Weights of a small class-conditioned image diffusion model: activation gelu, widths [64, 128, 192, 256].
Rows from block 2 of a small class-conditioned image diffusion model, named by matrix and row number. Rows with one number belong to one channel. Each number is 128 + 32 x the weight over its row's rms, rounded and kept within 0 to 255. All counts start at 0. After the name is the row's rms in percent of the matrix's.
After each channel's rows are labels from the 100 images, of 14848 (inputs lightly noised), where the channel reaches its highest value: "responds to" is what is common among them. Only what is clearly more common there than usual is listed. The data: capsule endoscopy frames (Kvasir-Capsule). In brackets: how many of the 100.
# convs0: first 3x3 conv (model.enc.2.0.convs.0.weight, 192x192x3x3, each kernel summed), inputs 0-95
# convs1: second 3x3 conv (model.enc.2.0.convs.1.weight, 192x192x3x3, transposed, each kernel summed), outputs 0-95

convs0.116 201 [164 123 158 103 110 143 142 137 107 124 141 153 120  84 152 112 166 144 131 198 180 125   9 109 120 119 145 183 127 156 169 126 102 130 132 159 139 165 145 146 127 180 114 136 139 127  44 118 149 138 155 175 118 123 134 107 139 142 176 132 110 126 175 198 172 103  46 201  71 121  86 104 123 116 168 131  71 155  69   0 114 157 185 148 122 180 139 136 149 123 137 144 124 131 179 152]
convs1.116 229 [172 169 152 164 138 144 141 129 139 141 139 146 212 157 168 177 140 125 146  83 137 101 176  99  96  96 147 168 112 152 149 141 113 141 100 174  72  97 210  97 107 109 142 190 136  95  82 186 121 139 160 108  49 137 113 198  91  90 122 147 105 156 129 144 137 107 180 196 168  85 130 122 173 190 132 151 102 137 142 148 133  31  98 149 129  80 149 126 158 160  97 115 100  99 150 114]
responds to: finding: pylorus (31)

convs0.35 102 [135 136  93 147 209 140 143  83  71 102  83 213 173 155 182  80 181 148 109  50 158 136 121 136 113 157 160 151 101 122 138 153 162 111 104 119 105 172 101 159  79 108  97 159 108  78 192 138 109 130  83  61 166 101 153 164 153 134 130 128 128 159 138 144 162 130  75 101  95  98 128 134 123 100 131 160 180 165 121  82 121  81  90 143  98 134 146 121 108  17 147 133 120 156 134 139]
convs1.35 139 [148 122  81 161  86 130  88 116 167 125  84 170 165 156 104 170 107 111  88 176 140 131 138 157 174 149  88 165 116 116 125 135 154 130 181 185 222 129 124 137 116 114 116 168 168  90 142 165 148 115 106 160 111 128 115  88 122  87 131 113  56  80 113 158 125 126 117 172 138  90 184 121 127 130 126 116 133 115 139 121  97 102 120 114 137 116 136 151 144 179 150 110 150 117 164  86]
responds to: finding: pylorus (76)

convs0.70 076 [147 171  96 158  78 163 152 127 127 157 111 118 132 151 134 130 112 126 143 140  93 120 159 124 148 114 166 120 132 164  97 138 158  99 170 183 139 134  54 102 130 106 138 165 142 159  91 134 147 141 117 127 138  97 112 162 182 132 150 115 163  78 115 135 118 135 132 114  52 108 114 100 121 134 181  83 159 143  96  84 134  72 113 166 126 167 150  71 139  82 150 153  68 121 133  90]
convs1.70 086 [132  31 153 104  86 124 144 183 157  90 119 137 126 130 137 129 119 108 124 141 145 163 139 135 107  94  90 112 102 173  84 147 144 124 132 116 142 205 134 118 159 186 112 115 182 179 143  57 145  81 166 114 129  99 146 115  85 150 166  92 117 132 194  55 140 149  56 130 142  98 102 118  91 105  94  92 168  82 160 117 140 151 110 143 128 129 105 137 145 120  90 141  67 132 150 130]
responds to: finding: angiectasia (51)

convs0.72 091 [165 120 170 155 121 115 177 109  76 107 148  87 130 127 107 124 193 139 164  90 171 131 189 122 147 148 174 111  93 124 191 100 148 171  94   0 135 104 202  97 125  83  85 151 113 159 162 170  89 160 101  95 123 130 135 133 161 123 206 139 142 108 151 117 149 133 155  79 135 115 119 177 221 151 134 196 158 148  85 110 125 170 147  80  86  94 149 165 118 155 115 109 126 123 112 115]
convs1.72 077 [ 95 144 100 102 136 154 111 160 111 138 149 131  86 134 124  62 185 113 140  96 128 163 140 141 141 120  81 169 141 122 155 126  99 110 145 123 168 126 127 149 154 169  96 112 178  99  83  81 125 154  93  66 146  92 115 113 139 133 143 111 168 144 128 161 118 139 166 195 161 104 189 133 100 122 166 124 162 127 111  99 158  86 125 171 156 155 141 117  81 107 109 113 109 121  66 138]
responds to: finding: ileocecal valve (57)

convs0.126 109 [186 128 122 164 104 146  85 118  94 154 114  99 154 129 100  94 105 133 176 103  90 136 118 162 151 167 130 176 143 120 116 156 193 129 166 129 199 100 114 102  94 101  77 180 119  72  99 123 140 167 115 127 160 157 121 164 182 156  78 115 133  94 157 186 150 106  25 139 176 161 194 187 151 145 113 153 134 200 187  32 123 142 179 117 153 148  99 109 193 149  99 151 178 130 100 162]
convs1.126 085 [103  83 135  95  83 121 114  87 141 139 152 117 137 122 163 163 129  79 120 147 113  82 160  95 150  82 129  79 125 105 137 136 112 160 156 118 108 107 129 190 149 130 110 164 139 122 121  87 126  85 150 113  95 113 169 129 108 149 159 125 120 142 165 198 135  72 183 127 136 115 122  90 104 143 136 110 105 140 134 101  82 136  78  87 114 207 157  72 157 146 167 133 114 162 202 103]
responds to: finding: pylorus (51)

convs0.73 086 [128 142 119 125  66 159 194 146 173 117  93 189 143 145 138 131 140 152 163 124 201  65 114 169 163  92 115 193 110 140 144 125 125 144  77 115 104 121 133 149 114 158 114 171 105 112  85  70 100 157 140  93 108  70 147 144 142 150 193  79 111 147 147 160 115 109 154 210 133 101 186 165 107 156 127  80 127 189 187 151 126  73 138 152 139 117 134 121 109 133 112 115 103 135 130  95]
convs1.73 050 [147  87 158 149 173 149 113 126 151 171  91  90 147 136  73 171 112  90 156 132 102 211 150 126 138 111 132 149 113 119 149  74 139 132 165  51 122  38 204 126  99 122 123 130 196 135  65 170 100 139 170 165 156  94 135 168 178  85 113  99 150 117 104 167 161 145 154 128 143 114 143 130 179 106 156 154 192 144 113  74 146  81 162 109 148 116 126  58 171 104 165 123 100 110 166 123]
responds to: finding: pylorus (25)

convs0.94 125 [142 110 170 131 157 136 103 128 107  87 149 120 143 123  69 163 121  98  69 138 118 105 206 116 117 124 118 138 105 108 124 192  72 135 174  84 156 165 141 116 149  81 139  96 133 115 195  91 104 129  76 162 118 144 135 107 161 126 103 121 111 135  69  98 123  78 232  99 132 101 164  98 114 104 110  69  68 123 112 138 126 136 121 100 115 123 102 128 115 236 125  97  50  86 119 108]
convs1.94 124 [185 109 120 157 135 124 118 150 149 160 149  86 176 151 165  88 116  93  90 125 158 133 113 167 104  83 150 112 140 164 136 191 163 120 137 167 131 117 115  90  91  78 104 126 157 157  42 175 107  92 124  83 127  83 131 158 123 186 135  99 104 225 171 207 128 143 136 112 136 195  87 136 132 161 146 108  99  82 137  99 126  90 164 231 148 134 132 122 152 121  97 135 103  83 121 159]
responds to: finding: ileocecal valve (32)

convs0.183 099 [130 123 173 120  92 114 110 133 188 145 101 154 129 121 166 154 128 112 102 168 157 142  96 132  94 109 153 181 129 108 151 132 107 107 141 100  86 108 134 136 128  95 161  94 145 115  82  80 126  84  86 147 103 101 161  92 185 159 149 102 189 197 131 127  85  82 125 198  95 119  89 104 141  89 108 160 140 157 124 145 156 148 186  88 175 184 115 160 155 159  88 103  71 169 166  82]
convs1.183 067 [128 147  89 169 147 137 164 125 139 116 132 125 127 136 177  90  88 111  55 145 151 141 117 128 103  88 210  97 144  64 128  97 203 148 135 137  81  91 140 145  83  98  75 145 111 175 115 165 115 154 100 154 157  75 127 106 129 133 127 160 122 123 146 199  93 169 193 101 158 117  67  94  71 139 120 145 100 163 153  86 151 109  94 124 113 126  78 103 128 129  60 181  57 178 146 145]
responds to: finding: angiectasia (86)

convs0.139 127 [103 147 100 115 119 146 181 152 145 112 136 109 129 129 144 160 125 103 135 124  96 155 121 117 104 143 158 127 109  74 161 130 179 132 128 157 146 165 113 120 134 167  82 144 127 156 165 168 138 116 189 139 147  95 180 110 136 120  77 103 102 131 108  95  42 167 235  90 151 180  98 124 120 118  98 106 139  47  26 181 104 142 111 141 128  56 134 142 131 149  87 162 181 152 201  96]
convs1.139 170 [122 139  73  89 151 104 163  67  81 137 149 140 134 113 108 102 133 138 160 132 114 107  94 149 115 108 177 162 120 154 108 175 163 122 118 137 100  56 138 105 119 159 112  86 107  87 171 135 204 143 116 154 139 131 122 124 132 115 138 140 107 109  74 209 128 145  34 172 169 107 147 118 100 140 122 172  75 168 133 189 119 108 105 106 125 140 135 152  81 102 146 113 114  92 138  89]
responds to: finding: ulcer (69); finding: angiectasia (31)

convs0.99 185 [ 86 128  93 165 236  85 134 138 159 135 123 162 106 138  96  86 126 105 120 113 159  95  55 127 106 101 130 154 126 107 118 115 172 189 133 100 123 133 140 128 172  72  98  90 127 162 119  91  69 133 151  97 112 128 150  97  93 124 216 112 127 167 103 142 192 124 131 122 174 106 139 156 111 139 135 159  91 184 182 129 111 154 115 105 149 106 128 139 136  73 126 176 167 163 143  84]
convs1.99 211 [188 156  64  71 156 122 138 118 132 133 107 139 135 140 145 122 175  79  92 119 106 145 174 120 111 144 143 109 114 160 255 129 194 121 137 143 165 128 130 148 123 121 122 184 130  98 111 122 135 152 108 158 190 130 102 146 135 140 108 147 183 120 121 152 140 134 111 126 162  73 133 132 150  80 202 146 136 141 144 165 133 131 119 128 139 108 191  97 198 208 153 126 186 166 144  52]
responds to: finding: reduced mucosal view (39)

convs0.172 159 [145 161 103 114 132 112 109 123  86 137 116 125 104 184 100  72 104  74 139  54 152 119  84 140  94 150 112 129 126 124 131 140 148  95 140  78 131 162 100 129 125 134 133  89 126 108 158  57  97 128 141 138 118 169 114 126 133 127 166 119 124 115 117 115 121 163 118 126  75 141 158  74  73  71 148  82 163 136 176 188 126  96 164  54 103 149 127 155 105  65 102 116 146 138 101  95]
convs1.172 245 [ 71 131 107 129 133  16 127 130  94 126 125 147 178 102 132 136 143  95 105  98 121 150 128  48  80 123 141 108 144 117  99 137 108 116  88  90 113 100 123  62 126 145 180  54 120 105 113 150 125 118 115 179  86 151 119 149 173  89  87 135 111 115 135 147 108 167  65  91  85 205 123 129 186 134 196 150 123 110 152 157 122 182  97 126 157 132 135 121 134 105 144 114 138  88 118 162]
responds to: finding: blood fresh (63); finding: reduced mucosal view (34)

convs0.109 093 [211 108 116  86 192 123 139 140 131 135  99 137 112 174  46  80 114 174 153 162 114 153 120  83 109 133 131  52 111 102 129 141  97 138 230  76 183 109 148 155 110 122  61 189 166 102 150 121 131  65 124 117 130 122 157 128 145 139 173 134 103 149 165 202 175 136 115 150 110 178  91 181 114 187  94 171 103 184 184 107 123 166 185 103 151 135 131 120  83 130 150 109 132  87 131  95]
convs1.109 048 [ 98 154 137 117 176 142 195 136 118 109 126 123 107 103 131 105 116 117  81  62 110 150 130  70 185 117 124 150 121  76  90 117 181 121 148 157  69 139 188 206  74 159  82 117  72 186 139 119 163  92 162 123 114 146 101  98 152 112  94 152 111  93  94 188 123 115 119 143 118  79 124 112  55 103 135 141 148 162 158 131 173  94 116  78 126  98 187  91 188 158  99 114  76  49 129 110]
responds to: finding: ulcer (36)

convs0.95 094 [123 114  67 131 210  92 152 181 238 150 136 137 147  84 180 119 230 173 114 178 165 128 155  71 161 110 112 135 114 162 100 156  92  92 125 139 122 138 129 108 116 109 159 119 111 172 120 106 132 127 162 115 155 106 128 144 134 125 145 121 130 129 185  73  60 141 151 100 147  96 159 132 174 106 183 118 166 171 123 126 136  79 101 127  98 114 113 144 125  66 111 142 123 171  59 138]
convs1.95 058 [148  51 132 119 119 129  78 105 204 149 184 167  89 128  64 107  80 131  48 121 107 101  92 143 130  92 121 145 106 169  77 145 145 104  96 112 147 135 114  99 167 167 142 165 146  95 132  91 168 144 122 160 113  64  60 189 136 136 160 112 140 131 155 147 121 155 134 102 157 190 165 100 148 173 139 132 119 121  95  83 137  78 115 245 153 183 145 183 144 166 116 164 140 205 126 135]
responds to: finding: foreign body (63)

convs0.37 096 [169 157 126 120 147 121 185  81  65 115 133  83 156 117 136 196  76 130  86 196 144 144 113 101 144 144 102 123 136  99 166 157 143 122 107 122 105 107 156 105 123 160  95  65 128 112 117 118 170 101  94 110 152 159 135 133 118 145 114 129 143 167 113 154 223 103 137 190  90 101 110 168 111 184  82 157 154 138 175  52 167 135  74 154 102  91 140 128 118 133 149 133 149 193 175 113]
convs1.37 094 [135 147 146 126 166 126 107 137  89 130 112 133  59 151 134 163 217 131 140 110 127 153  98 188  80 209 158 121 137 151 181  92  71 154 175 129 124 166 120 137 123 105 113 149 137 131  94 143 111 109 159 100 102 192 164 125 111 179 127 179  99 148 145  41 111  93 100 175 166 199 119 125 104 178  63 161  99 139 123 144  78 154 130 119 102 120 142  74  67  82 136 127  90 103 163 149]
responds to: finding: ulcer (36); finding: reduced mucosal view (32); finding: ileocecal valve (32)

convs0.140 093 [118  99  75 153 176 120 117 113 150 119 115 171 180 131 124  75 125 135 123 149 191  99 204 157 139 164 108 148 131  89 125 160 134 140  97 165  99  94 106 117 151  95 118 145 105 134 101 149  92 114 145  75 121 136 174 180 163  70  93 117 126 124 125 118  49  96 117 125 159 140 128 123 147 143 102 104 120 131  91 130 137 134 118  83 112 100 129 122 165 117 146 176 113  69 110  90]
convs1.140 043 [110 174 124 114 148 139 134 127 139 162  97  95 119 166 133 132 121 136 130 110 130  81  83  77  86 112 161 223  90 111  86 150 146 145 164 168 122 151 137 110 121 101 140 132 161  97 123 155 147 124 111 140 144 124  59 128  95  85 110 128 185 171 158  76 122 165 145 126  93 157 109 114 111 173 212 139 138 162 142 111 240 142 115 169 167 209 170 146 135 111 124 140  90 177 126 178]
responds to: finding: foreign body (34)

convs0.59 079 [126 111 139 150 239 154  78 174 161 170 127 179 117 150  98 124 159  90 131  97 165 126  71 164 145 126 146 142 130 134 119 120 144 159 105 157  95 146 162 113 157 124 146 192 118  97  85  76 125 121  93 131 159  43 137 145 110 157 230 103 115 197 153 143 164  79 123 137 146 128 105 141 129 139 134 105  92 149 155 132 138 160 131 136 105 179  99 129 130 128  80 145 175 146 125 118]
convs1.59 038 [ 85 128 140 131 107  98 189 114 151  89 105 124  97 130 108 115 189 115 144 107 144 123 103  59 135 135  71  61 149 159 131 109 168 111 133  88 149 134 153 135 109 182  18  88 193 183 118 171 109 139 142 129 156  85 120 117 141 108  95 103 118  62 206 167 135 115 146  89 139 140 169 154 100 114 112 115 148  93 179  78  70 119 124  80 151  74 176  45 125 175  94 146 102  85 143 130]
responds to: finding: pylorus (30); finding: ulcer (25)

convs0.10 124 [109 179 137 114 134 157 135 143 153 126 123  98  83 125  57 147 156 111 123 168 123 130 201 124 112 132 202 100 141 106 163 149 133 147 146 138 112 111 124 130 157 151 117  71  89 105 157 117 115 142 102 143 135 149  70 131 129 147 173 159 126 142 127 150 159 121 112 136 105 144 142  82  86 127 186 100 150  38 125 184 142 137 102 141  95 116 125 135 129 129  83 137  79  83 108 119]
convs1.10 173 [164 136 137 138 142  81 133  65  54 157 132  86  95 107 109 102 168 191 125 115 115  89  92 110 148 143 140 105 126  59 152 119 115 139 133 180  90 117  56 129 120 142 156 110 150 133  93 115 141 162  68 128 103  97 107 155 103 141 206 144 159 144 104 145 124 135 150 159  90 212 116 116 140 130 133 149 120 142 130 149 170  93 130 141 131 141  38 130  83 121 132 127  91  93 100 209]
responds to: finding: blood fresh (28)

convs0.17 134 [167 166 162 148 131 173 160 118  68 113 169 116 123 104 120 134 117  82 107 143 102 112 111 120 137 132 101  92 123 143 134 102 102 116 131 160 137 107 131 144 127 136  71 118 149 120  53 142 147 128 184 111 115 128 146 118 100 139 129 143 105 103  91 158 255  78 128 133 117 156 154  88  98 143 133 120 103 129 127  23 143 109 115 120 123 148 156 158 125 120 107 117 108 111 197 102]
convs1.17 175 [ 88 144 160 116  71 151 175 109 121 110 137 154 118  92 150 190 194 135 143 146 130 126 135 148  70 139 129 111 122 105 227  30 112 141 164 131 142 157  41 133 118 124 110  83 141 118  98 128 122 150 144 114  69 162 161 206 186 156 162 127 119  90 129  69 125 100 138 221 156 164 151 120  97 163  85 130 100 150 117  98 113 108 102 114 126 139  94 126  73 111 105 146 103 140 142 159]
responds to: finding: reduced mucosal view (100)

convs0.12 107 [140 107 192 131 133 140 194  85 100 101 122 118 142  91  48 189 104 142 191 149  83 179 157 154 105 134 114 105 139 197 113 153  83 119  92 170 125 153 123 139  56  95 153 107 163 138 147  82 160 144 149 160 175 150 168  66 118 140 138 121 120 101  93 111 168  88 202 129  99  95  85 141  65 148 188 125 108 200 152 117 177 149 102 135 119 123 129 128  62 192 101 147 101 144 115 155]
convs1.12 133 [ 61 103 126 126 135 163 107 129 147 131 132 126 148 190 151 150 218 120 133 131 181 151  92 157  87 117 154 162 135 113 166 101 160 123 148 127 116 110 145 134 127 123 128 156 104 103 182  51  93 108 137 123 126 151 129 163 223 126  85 137 145 137 126 139 125 174  44 158  89 111 115 125 111 161  85  93 179  99 133 141  91  61 135 130 160 107 119 105  92 127  97 151 111  97 110  94]
responds to: finding: angiectasia (71)

convs0.101 065 [154 151  98 117 178 213 133  96 114 122 159 177 126 134 169 132 152 119 130  85 156 160 120 178 120 189 121  88 141 133 171 108 158  67 124 105 129 138 144 160  92 152 154 118  94 151 158 127 118 100 106  93  85  86 129  85  97 117 101 128 120 142 113  94 112 186  49 147 114 139 141  95 108  65 152 157 109 106  51  85 140 167  72 148  69 121 117 131  60 107 147 107 131 154 112 207]
convs1.101 110 [124 165 154  73 178 153 115 180 121  95 145 164 194 129 107 162 107 116  96 163 129 143 120 140  80 110 140  89 143 116 115  71 177 127 137 175 242 184  95 126 124 115 128 162 119  81 206  70 104 101 101 104 122 114 131 116 183 134  86 116 121 169 118 170 107 111 121 141 114 178 154 144 121  78 121 111 141 114 184 111 117 114 118 111 111 119 119 141  77 163 110 115 109  91 118 111]
responds to: finding: foreign body (74)

convs0.62 087 [183 116 124 164 128 178 124 112 127 109 105  55  92 117  98  87 114 150 107 158 124 149  94 105 169 150 141 129 140 106 119 135 103 132 119 132 128 150  84 144 170  89  77 167  86 143  81 160 154  98 145 144 168  88 125 114 153 125 137 177  98  93 129 107 103 181 176 128 101 187 178 179  94 153 121 143  59  72 136 113 171 146 142 151 131 162 122 137 222 117  83 105 143 148 182 149]
convs1.62 073 [135 136 173 108 108 122 104 103  99 150 120 124 140 138 149 109  82 142 128  89 141  83 149 107 142 109 134  95 128  93 126 134 144 138 178 113 146  99 178 146 109  91  97 145  42 160 144 117 125 144 139 114 152 102 176 157 113 133  66 142 130  98 114 182  81 159 159 186 147  34 159 122 101 156 126 116 157 102 134 104 133 123 111  80 153 157 168 140 115 129 118 137  96 139 173  98]
responds to: finding: ulcer (33)

convs0.13 080 [119 108 142  82 162  87 101 137 161 106 132 145 117 151  90 110 192  87  91 126 101 161 106 174 177 148 151 107 109 106 105  67 125  78 170 115 154 168 136 106 154  74 126 142 134 126 200 118 224 163 142 124 132 161  93 195 146 142 193 115 144 109 113 173 101 164 108 133 129 113  82 113  93  93 113 182 174 146  60 114 119 141 116 136 121 165 111 150 131 149 106 172 115 107  66 154]
convs1.13 052 [108  92 106 111 116 141  90 134 182  67 129 106 113 140 109 153 164 130 114  92 134 139 147 113 121 144  97  92 148 143  93  99 100 100  69 144 102 102 172  98 154 229 115 135 110  80 142  52 126 153  90 148 120 163 158  93 108  97  84 111 169 168 110 203 101  92 114 107 131 179 166  30 180 180  62  79 148 115 151 119 148 105 183 155  86 127 133 131  85 112 139 128  92 129 134  88]
responds to: finding: ileocecal valve (32); finding: reduced mucosal view (29)

convs0.146 178 [102 130 130 107 157 122 134 130 183 131 146  91 162 127  95 158  87 111 124 153 102 118 255 116 119 136 177 126 144 148 142 128 103 110 123  90 106 153 109 121 144 114 137  93 111  90 128  93 106 157 104 110 120 189 113 159 197 134 110 109 114 183 134 138 173 100 175 110  74 124 125 105  76 111 205  88 132 100 171 164 173  86 158 105 144 161 110 125 110 158  89 143  93 109 120 142]
convs1.146 222 [170  99 117  94 118 140 137 127 120 144 117 105 116 187 149  67  99 134 113  88 167 125 113 175 116 162 186  75 134 104 105 129 167 136 245 139 111 108  78 147 115 143 129 139  91 109 190 181 132 106 119  96  94 128 131 123 146 166 118 129 134  98 127 162 115 210 128 153 132 178  92 155 151 131  62  96 179 118 149  91  84  73 140 151 136 120  73 105 137  76  79 134 110 118 135 122]
responds to: finding: ileocecal valve (60)

convs0.19 085 [165 153 111 115 196 123 142 148  78 120 200 151 183  94 102 107 150 113 177  78 106 116 192 130 113 146  97  93 147 156 127 147 112 138  91 114 125 129 157 139 121 178 135 145 108 137  97 117 136 157 107 117 160 166 116 127 120 163 132 129 151 130 192 118 112  95  90 177  99 137 123 108 138  78 133 140 170 139  85 171 165  53  59 145 108 151 150 106 159 142 174 160 113 147 104 181]
convs1.19 085 [149 124 152 121 163 162  69 147 179 103 100 199  62 133 109 158 123  54  92 137 143 143 120 116 179 122 110 123 120 103 138 159 177 117  89 129 103 188 201 183 131 133 146 116 168 166  93  54 160 171 155 121 135 110  96 127 110 115 127 120 135 135  86 126 137 103 169  84 134 103 136 130  78 176 172 146 140 112  75 154 142 148 109 122  76 102  95 105 121 120  92 128 144 136 187 184]
responds to: finding: pylorus (36)

convs0.143 089 [144 140 161 214 139 179  41 125  91 170 147 167 121 210 147 129 118 175 188  96  79 166 147 180 132 150 137  71 138 101 120 137 136 113 146 116 162  77 164 108 130 144 162 155  94 125 103 221  80 140 140 123 156 113  98 105 135 127  66 143 117  90 180 131 137 136  97 100 153 136  96 181  57 159 132 128 127 171 248  89 157 145 115 168 136 153 115  76 119 154  93 127 164 155  89 140]
convs1.143 053 [110  78 139 119 114  94 147 127 162  43  93 168 149  65 163 116 125 100  59 167  95 153  70 117 168 137 181 123 122 134 135 101  94 159 119  72 149  96 138 165 152 176  89 130 107 124 101 104 175 128 119 165 112 108 144 114 125  89 143 137 156 129 136  88 165  72 139 144 222 142 138 128 115 104 103 161 141 144 151 137 102 148 114 121  86 131 129 131  64 178  92 163 174 121 192 131]
responds to: finding: pylorus (65)

convs0.127 090 [145 134 105 131  64 203  87 171 124  77 136 115 100 116 107 120 147  88 146 102 162 190 230 122 170 128 166 195 121  78  50  87 118 105 137 112 141 182 112 124 174  72 151  58 167  96 201  99  71 148 139 167 126 107 122 126 142  83 156 129 136 132 124 111  83 108 155  92 190 118 150 135 113 127 129 144 120 101 141 166 141 115 200 142  95 132  86 116 112  94 169  93 115 104 122 102]
convs1.127 094 [130  99 147 167 103 165 137 185 126 138 142 121 138 126 131 173 138 154 135 116 182  95  99 128 104  83 141 121 110 105  80  88 191 118 126  80 104  99 118 134 115 107 166 148 137  87 102 141  92 147 169 150  80  82 105 174 206 199 101  93 152 178 126 180  98 169 129 122  45 175 125  70 180 127 188 123  97 104 136 143 164 120 119 178 119 144 109 118 137 107 142 147 199 142 119 125]
responds to: finding: foreign body (62)

convs0.33 142 [205 130  86 176 148 150 144  73  97 153 129 131 160 141 122 108 170 136 148 114 116 103  84 175 117 140  57 133 116 144 126  97 133 168 140 109 137 129 189 109 106 135 138 142 111 134 136 207 115 126 183 132 118 166  98 107 122 138 143 142  89  92 126 127 158 153  75 145  72 171 174 197 120  80 107 176 104  98  95 119 114 108 194 113 144 141 115 129 162 103 105  82 183 131  97 138]
convs1.33 165 [ 85 165 152 141  94 132 116 120 176 115  80 223 109 138 104 114 143 156 132  93 154 144  85 122 144  95 113  84 151 171 131 163 102 116 122 147 162 131 201 141 136 165 116 108 154 179 146 100 115 123 132 132 107 128 116 133  61  95 165 116 119 109 155 154 145 136 156 152  93 113 189 140  16 137  70 132 135  74 147 170  89 177 105 191 114 128 151 134 124  53 134 143  70  74 153 164]
responds to: finding: blood fresh (87)

convs0.26 092 [128 195 148 122  52  75 131 106  62  98 147  94 178 160 134  66  94 117 178  43 106 131 151 134 109  96 131 111 160 137 141  99 131 141 155 159 117 153 139 106  99 120 104 139 107 109 150 120 156  72 158 140 175 126 179 110 135 116  63 137 139 134 179 129 168 204  62 176 132  82 107 180 120 142  90 114 124  91 131 255 131  99 154 163 130 112 115  86 118 194 132 122 167 101 152 101]
convs1.26 110 [139 127 162 114 151 141 100 157  84 151 158  99  71 112 125 142 155 111 113 124 106 120  82 121 168 145  86 110 126  69  94 208  78 148  92 112  93 135 108 113 142 142 152  92  86 146 125 122 105 157 106  97  94 122  86 177  58 103 152  82 121 139 129 151 172  59 111 167  80 126 121 118  80 112 103 126  89 160  94 164 127 162 128 125 152 138 136 157 117 151  97 129  71 122  60 169]
responds to: finding: foreign body (99)

convs0.145 082 [146 137 116  84   4 135 101 112  85 101 137 115 142 132 140 109 135 114 118 116 145 140  58 114 113 121 164 150 129 129 125 126 153 148 124 154  90 136 123 161 102 127 140  77 136 162  67  97 161 116 164 162 144 156 125 139 124 142 133 159  88 130 104 124 146 147  91 191 138 155 102 124 183 132  83 142 139  60 141 183 131 108 137 179 141  90 134 161  78 102 192  84  88 200 103 117]
convs1.145 070 [202  81 197 119 124 125 130 138 162 159 142 124 109  91 127 186 110 132 159 125 164 188 150 127 110 127 112  94 114  71 121 133 127 126 123 135 102 208 135  98 127 102 141 139 124 200 181 143  79 106 152 116  83 133 137  61 121 176 181 158 138  77 150 175 103 113  18 136 141 122 108 123 170  95 139 117 141  86  91 182 159 148 166 117 110 164  90 119 116  82 125 156 109 116 155 133]
responds to: finding: ileocecal valve (48)

convs0.163 079 [119 116 128 138 210 151 136  96 195  92 152 188 115 183 135  84 146 145 164  91 100 140 148 119 115 118 131  96 115 137 110  79 175 117 151 102 174 160 163 110 144 155 133 154 148 119 175  84 159 132  97  95  90 104 156 160 156 163 129 126 121  99 123 161 119 152  99 106 170 113 149 101 135 162 165 116 125 103  83 239 131 165  81  82 158 147 131 157 148 131  99 140 114 112  84 127]
convs1.163 041 [124 155  83  81  57 105 131 108  57 109 133  74 145 180 120 106 131 160 126 123 165 111 128 101 166 141 121  75 139 169 152  94 179 129  90 105 162 125 141  92 154 155 162 143  96 160  93  71 127 111  92  90 114 127 124 135 157  82 147 130  31 146 125  81 135 117 201 134 119  87 164  66  90 105 107 141 190  76 158  86 102 130  96 118 140  86 104 134 116 152 129 146 116 170 168 137]
responds to: finding: ileocecal valve (28)

convs0.187 112 [ 23 118 127  92 127 130 139 155 101 144 156  76 125 121 166 127 177 159 113 138 117 118  60 120 143 157 156 172 119 137 162 158 127 124 124 147 127  69 132 151  95 137 100 135 152 160  75  53 166 186 133 155 135 138  94 102  96 163  71 171 177  76 124 144 159 145 114 136 165 108 129 151 103 165 148 136 124  69 119 100 141 130 145 122  85 166 156 140  96 146 131 165  90 107 104 148]
convs1.187 134 [135 124  87 145 116 185 139 113 167 141  94 139 102 121 131 204  88 167 115 196 124 122 124 209 154 119 135 126 139 110  92  67 226 126 173 188 153  92  89 116 110 141 105 125  81  84 184 185 113 132 123 108  94 131 129 147 150  77 105 119 114 163 132 119 126 157 142 123 113 102 153 181 116 121 182 138 121 116 120 111  72 116 131  63 150 136  71 147  77 107 130 167 105 110 160  49]
responds to: finding: angiectasia (62); finding: ileocecal valve (26)

convs0.115 166 [ 83 133 108 138 129 107  93 147 148 135 155 177 136 131 121 117 130 121 118 114 137 118  73 124 133 178 103 142 123 126 113 148 105 141 110 127  94  88  93 144 151 152 160 120 136 132 141  83 131 108 103 125 150 181  81 169 125 154 110 131 121 141 146 113 122 155  75 124  86 177 139 122 123  95 156 114 129 128 255 157 155 145 170 115 180 130 136 130 148  75  86 133 162 128  60 123]
convs1.115 243 [ 50 125  61  64 141 146 111 116 144 129 121 146 167  89 158 100  98 109 142 161 128 121 127  11 162 126  95 137 126 127  68 118  76 127  76 114  33 111  62 204 110 139 161 116 131 126 116 134 149 125 126 148 156 144 153 161 161 155 135 126 125 114 138 164 126 127 169 194 135 176 122 125 172 150 116 137 167 132 131 124 107 161 135  94 116 125 215 129  89 142 163 114 175 132 144  98]
responds to: finding: foreign body (50); finding: pylorus (37)

convs0.30 090 [119 131 167 123 165 161  93 124 100 123 109 137 106 136  78 153 115 131 148 141 164 137  91 126 133 198 102 130 103 125 149 121 132 108 117 119 118 127 149 106 144  84 171  89 153 137 129 128 179 169 181  87 136 113 131 109 122 200 114 123 131  68 129 140  48  97  98 157 133 128 133 160 129 131  93 200  69 147  99 114 141 125 123 167  85 136 109 136 138 109 112 125  92 133 158 146]
convs1.30 076 [142  85 118 193 163 192  81 148 174 114 178 134 155  77 172 210 189 135 123 133 128 135 140 149 149 119 126 121 148  94 135 106 128 125 100  80  80  99 128 191 118 167  70 115  95 131 156 118  89 161  99 120 125 106  91 123 110 116 136 180 183 173  94 103  74 108 158 198  92 160 136 101 107 129 132 145 143  95 177 137  65 135 152 147 141 108 136  99 150 158 168  87  74  88 158 154]
responds to: finding: reduced mucosal view (44)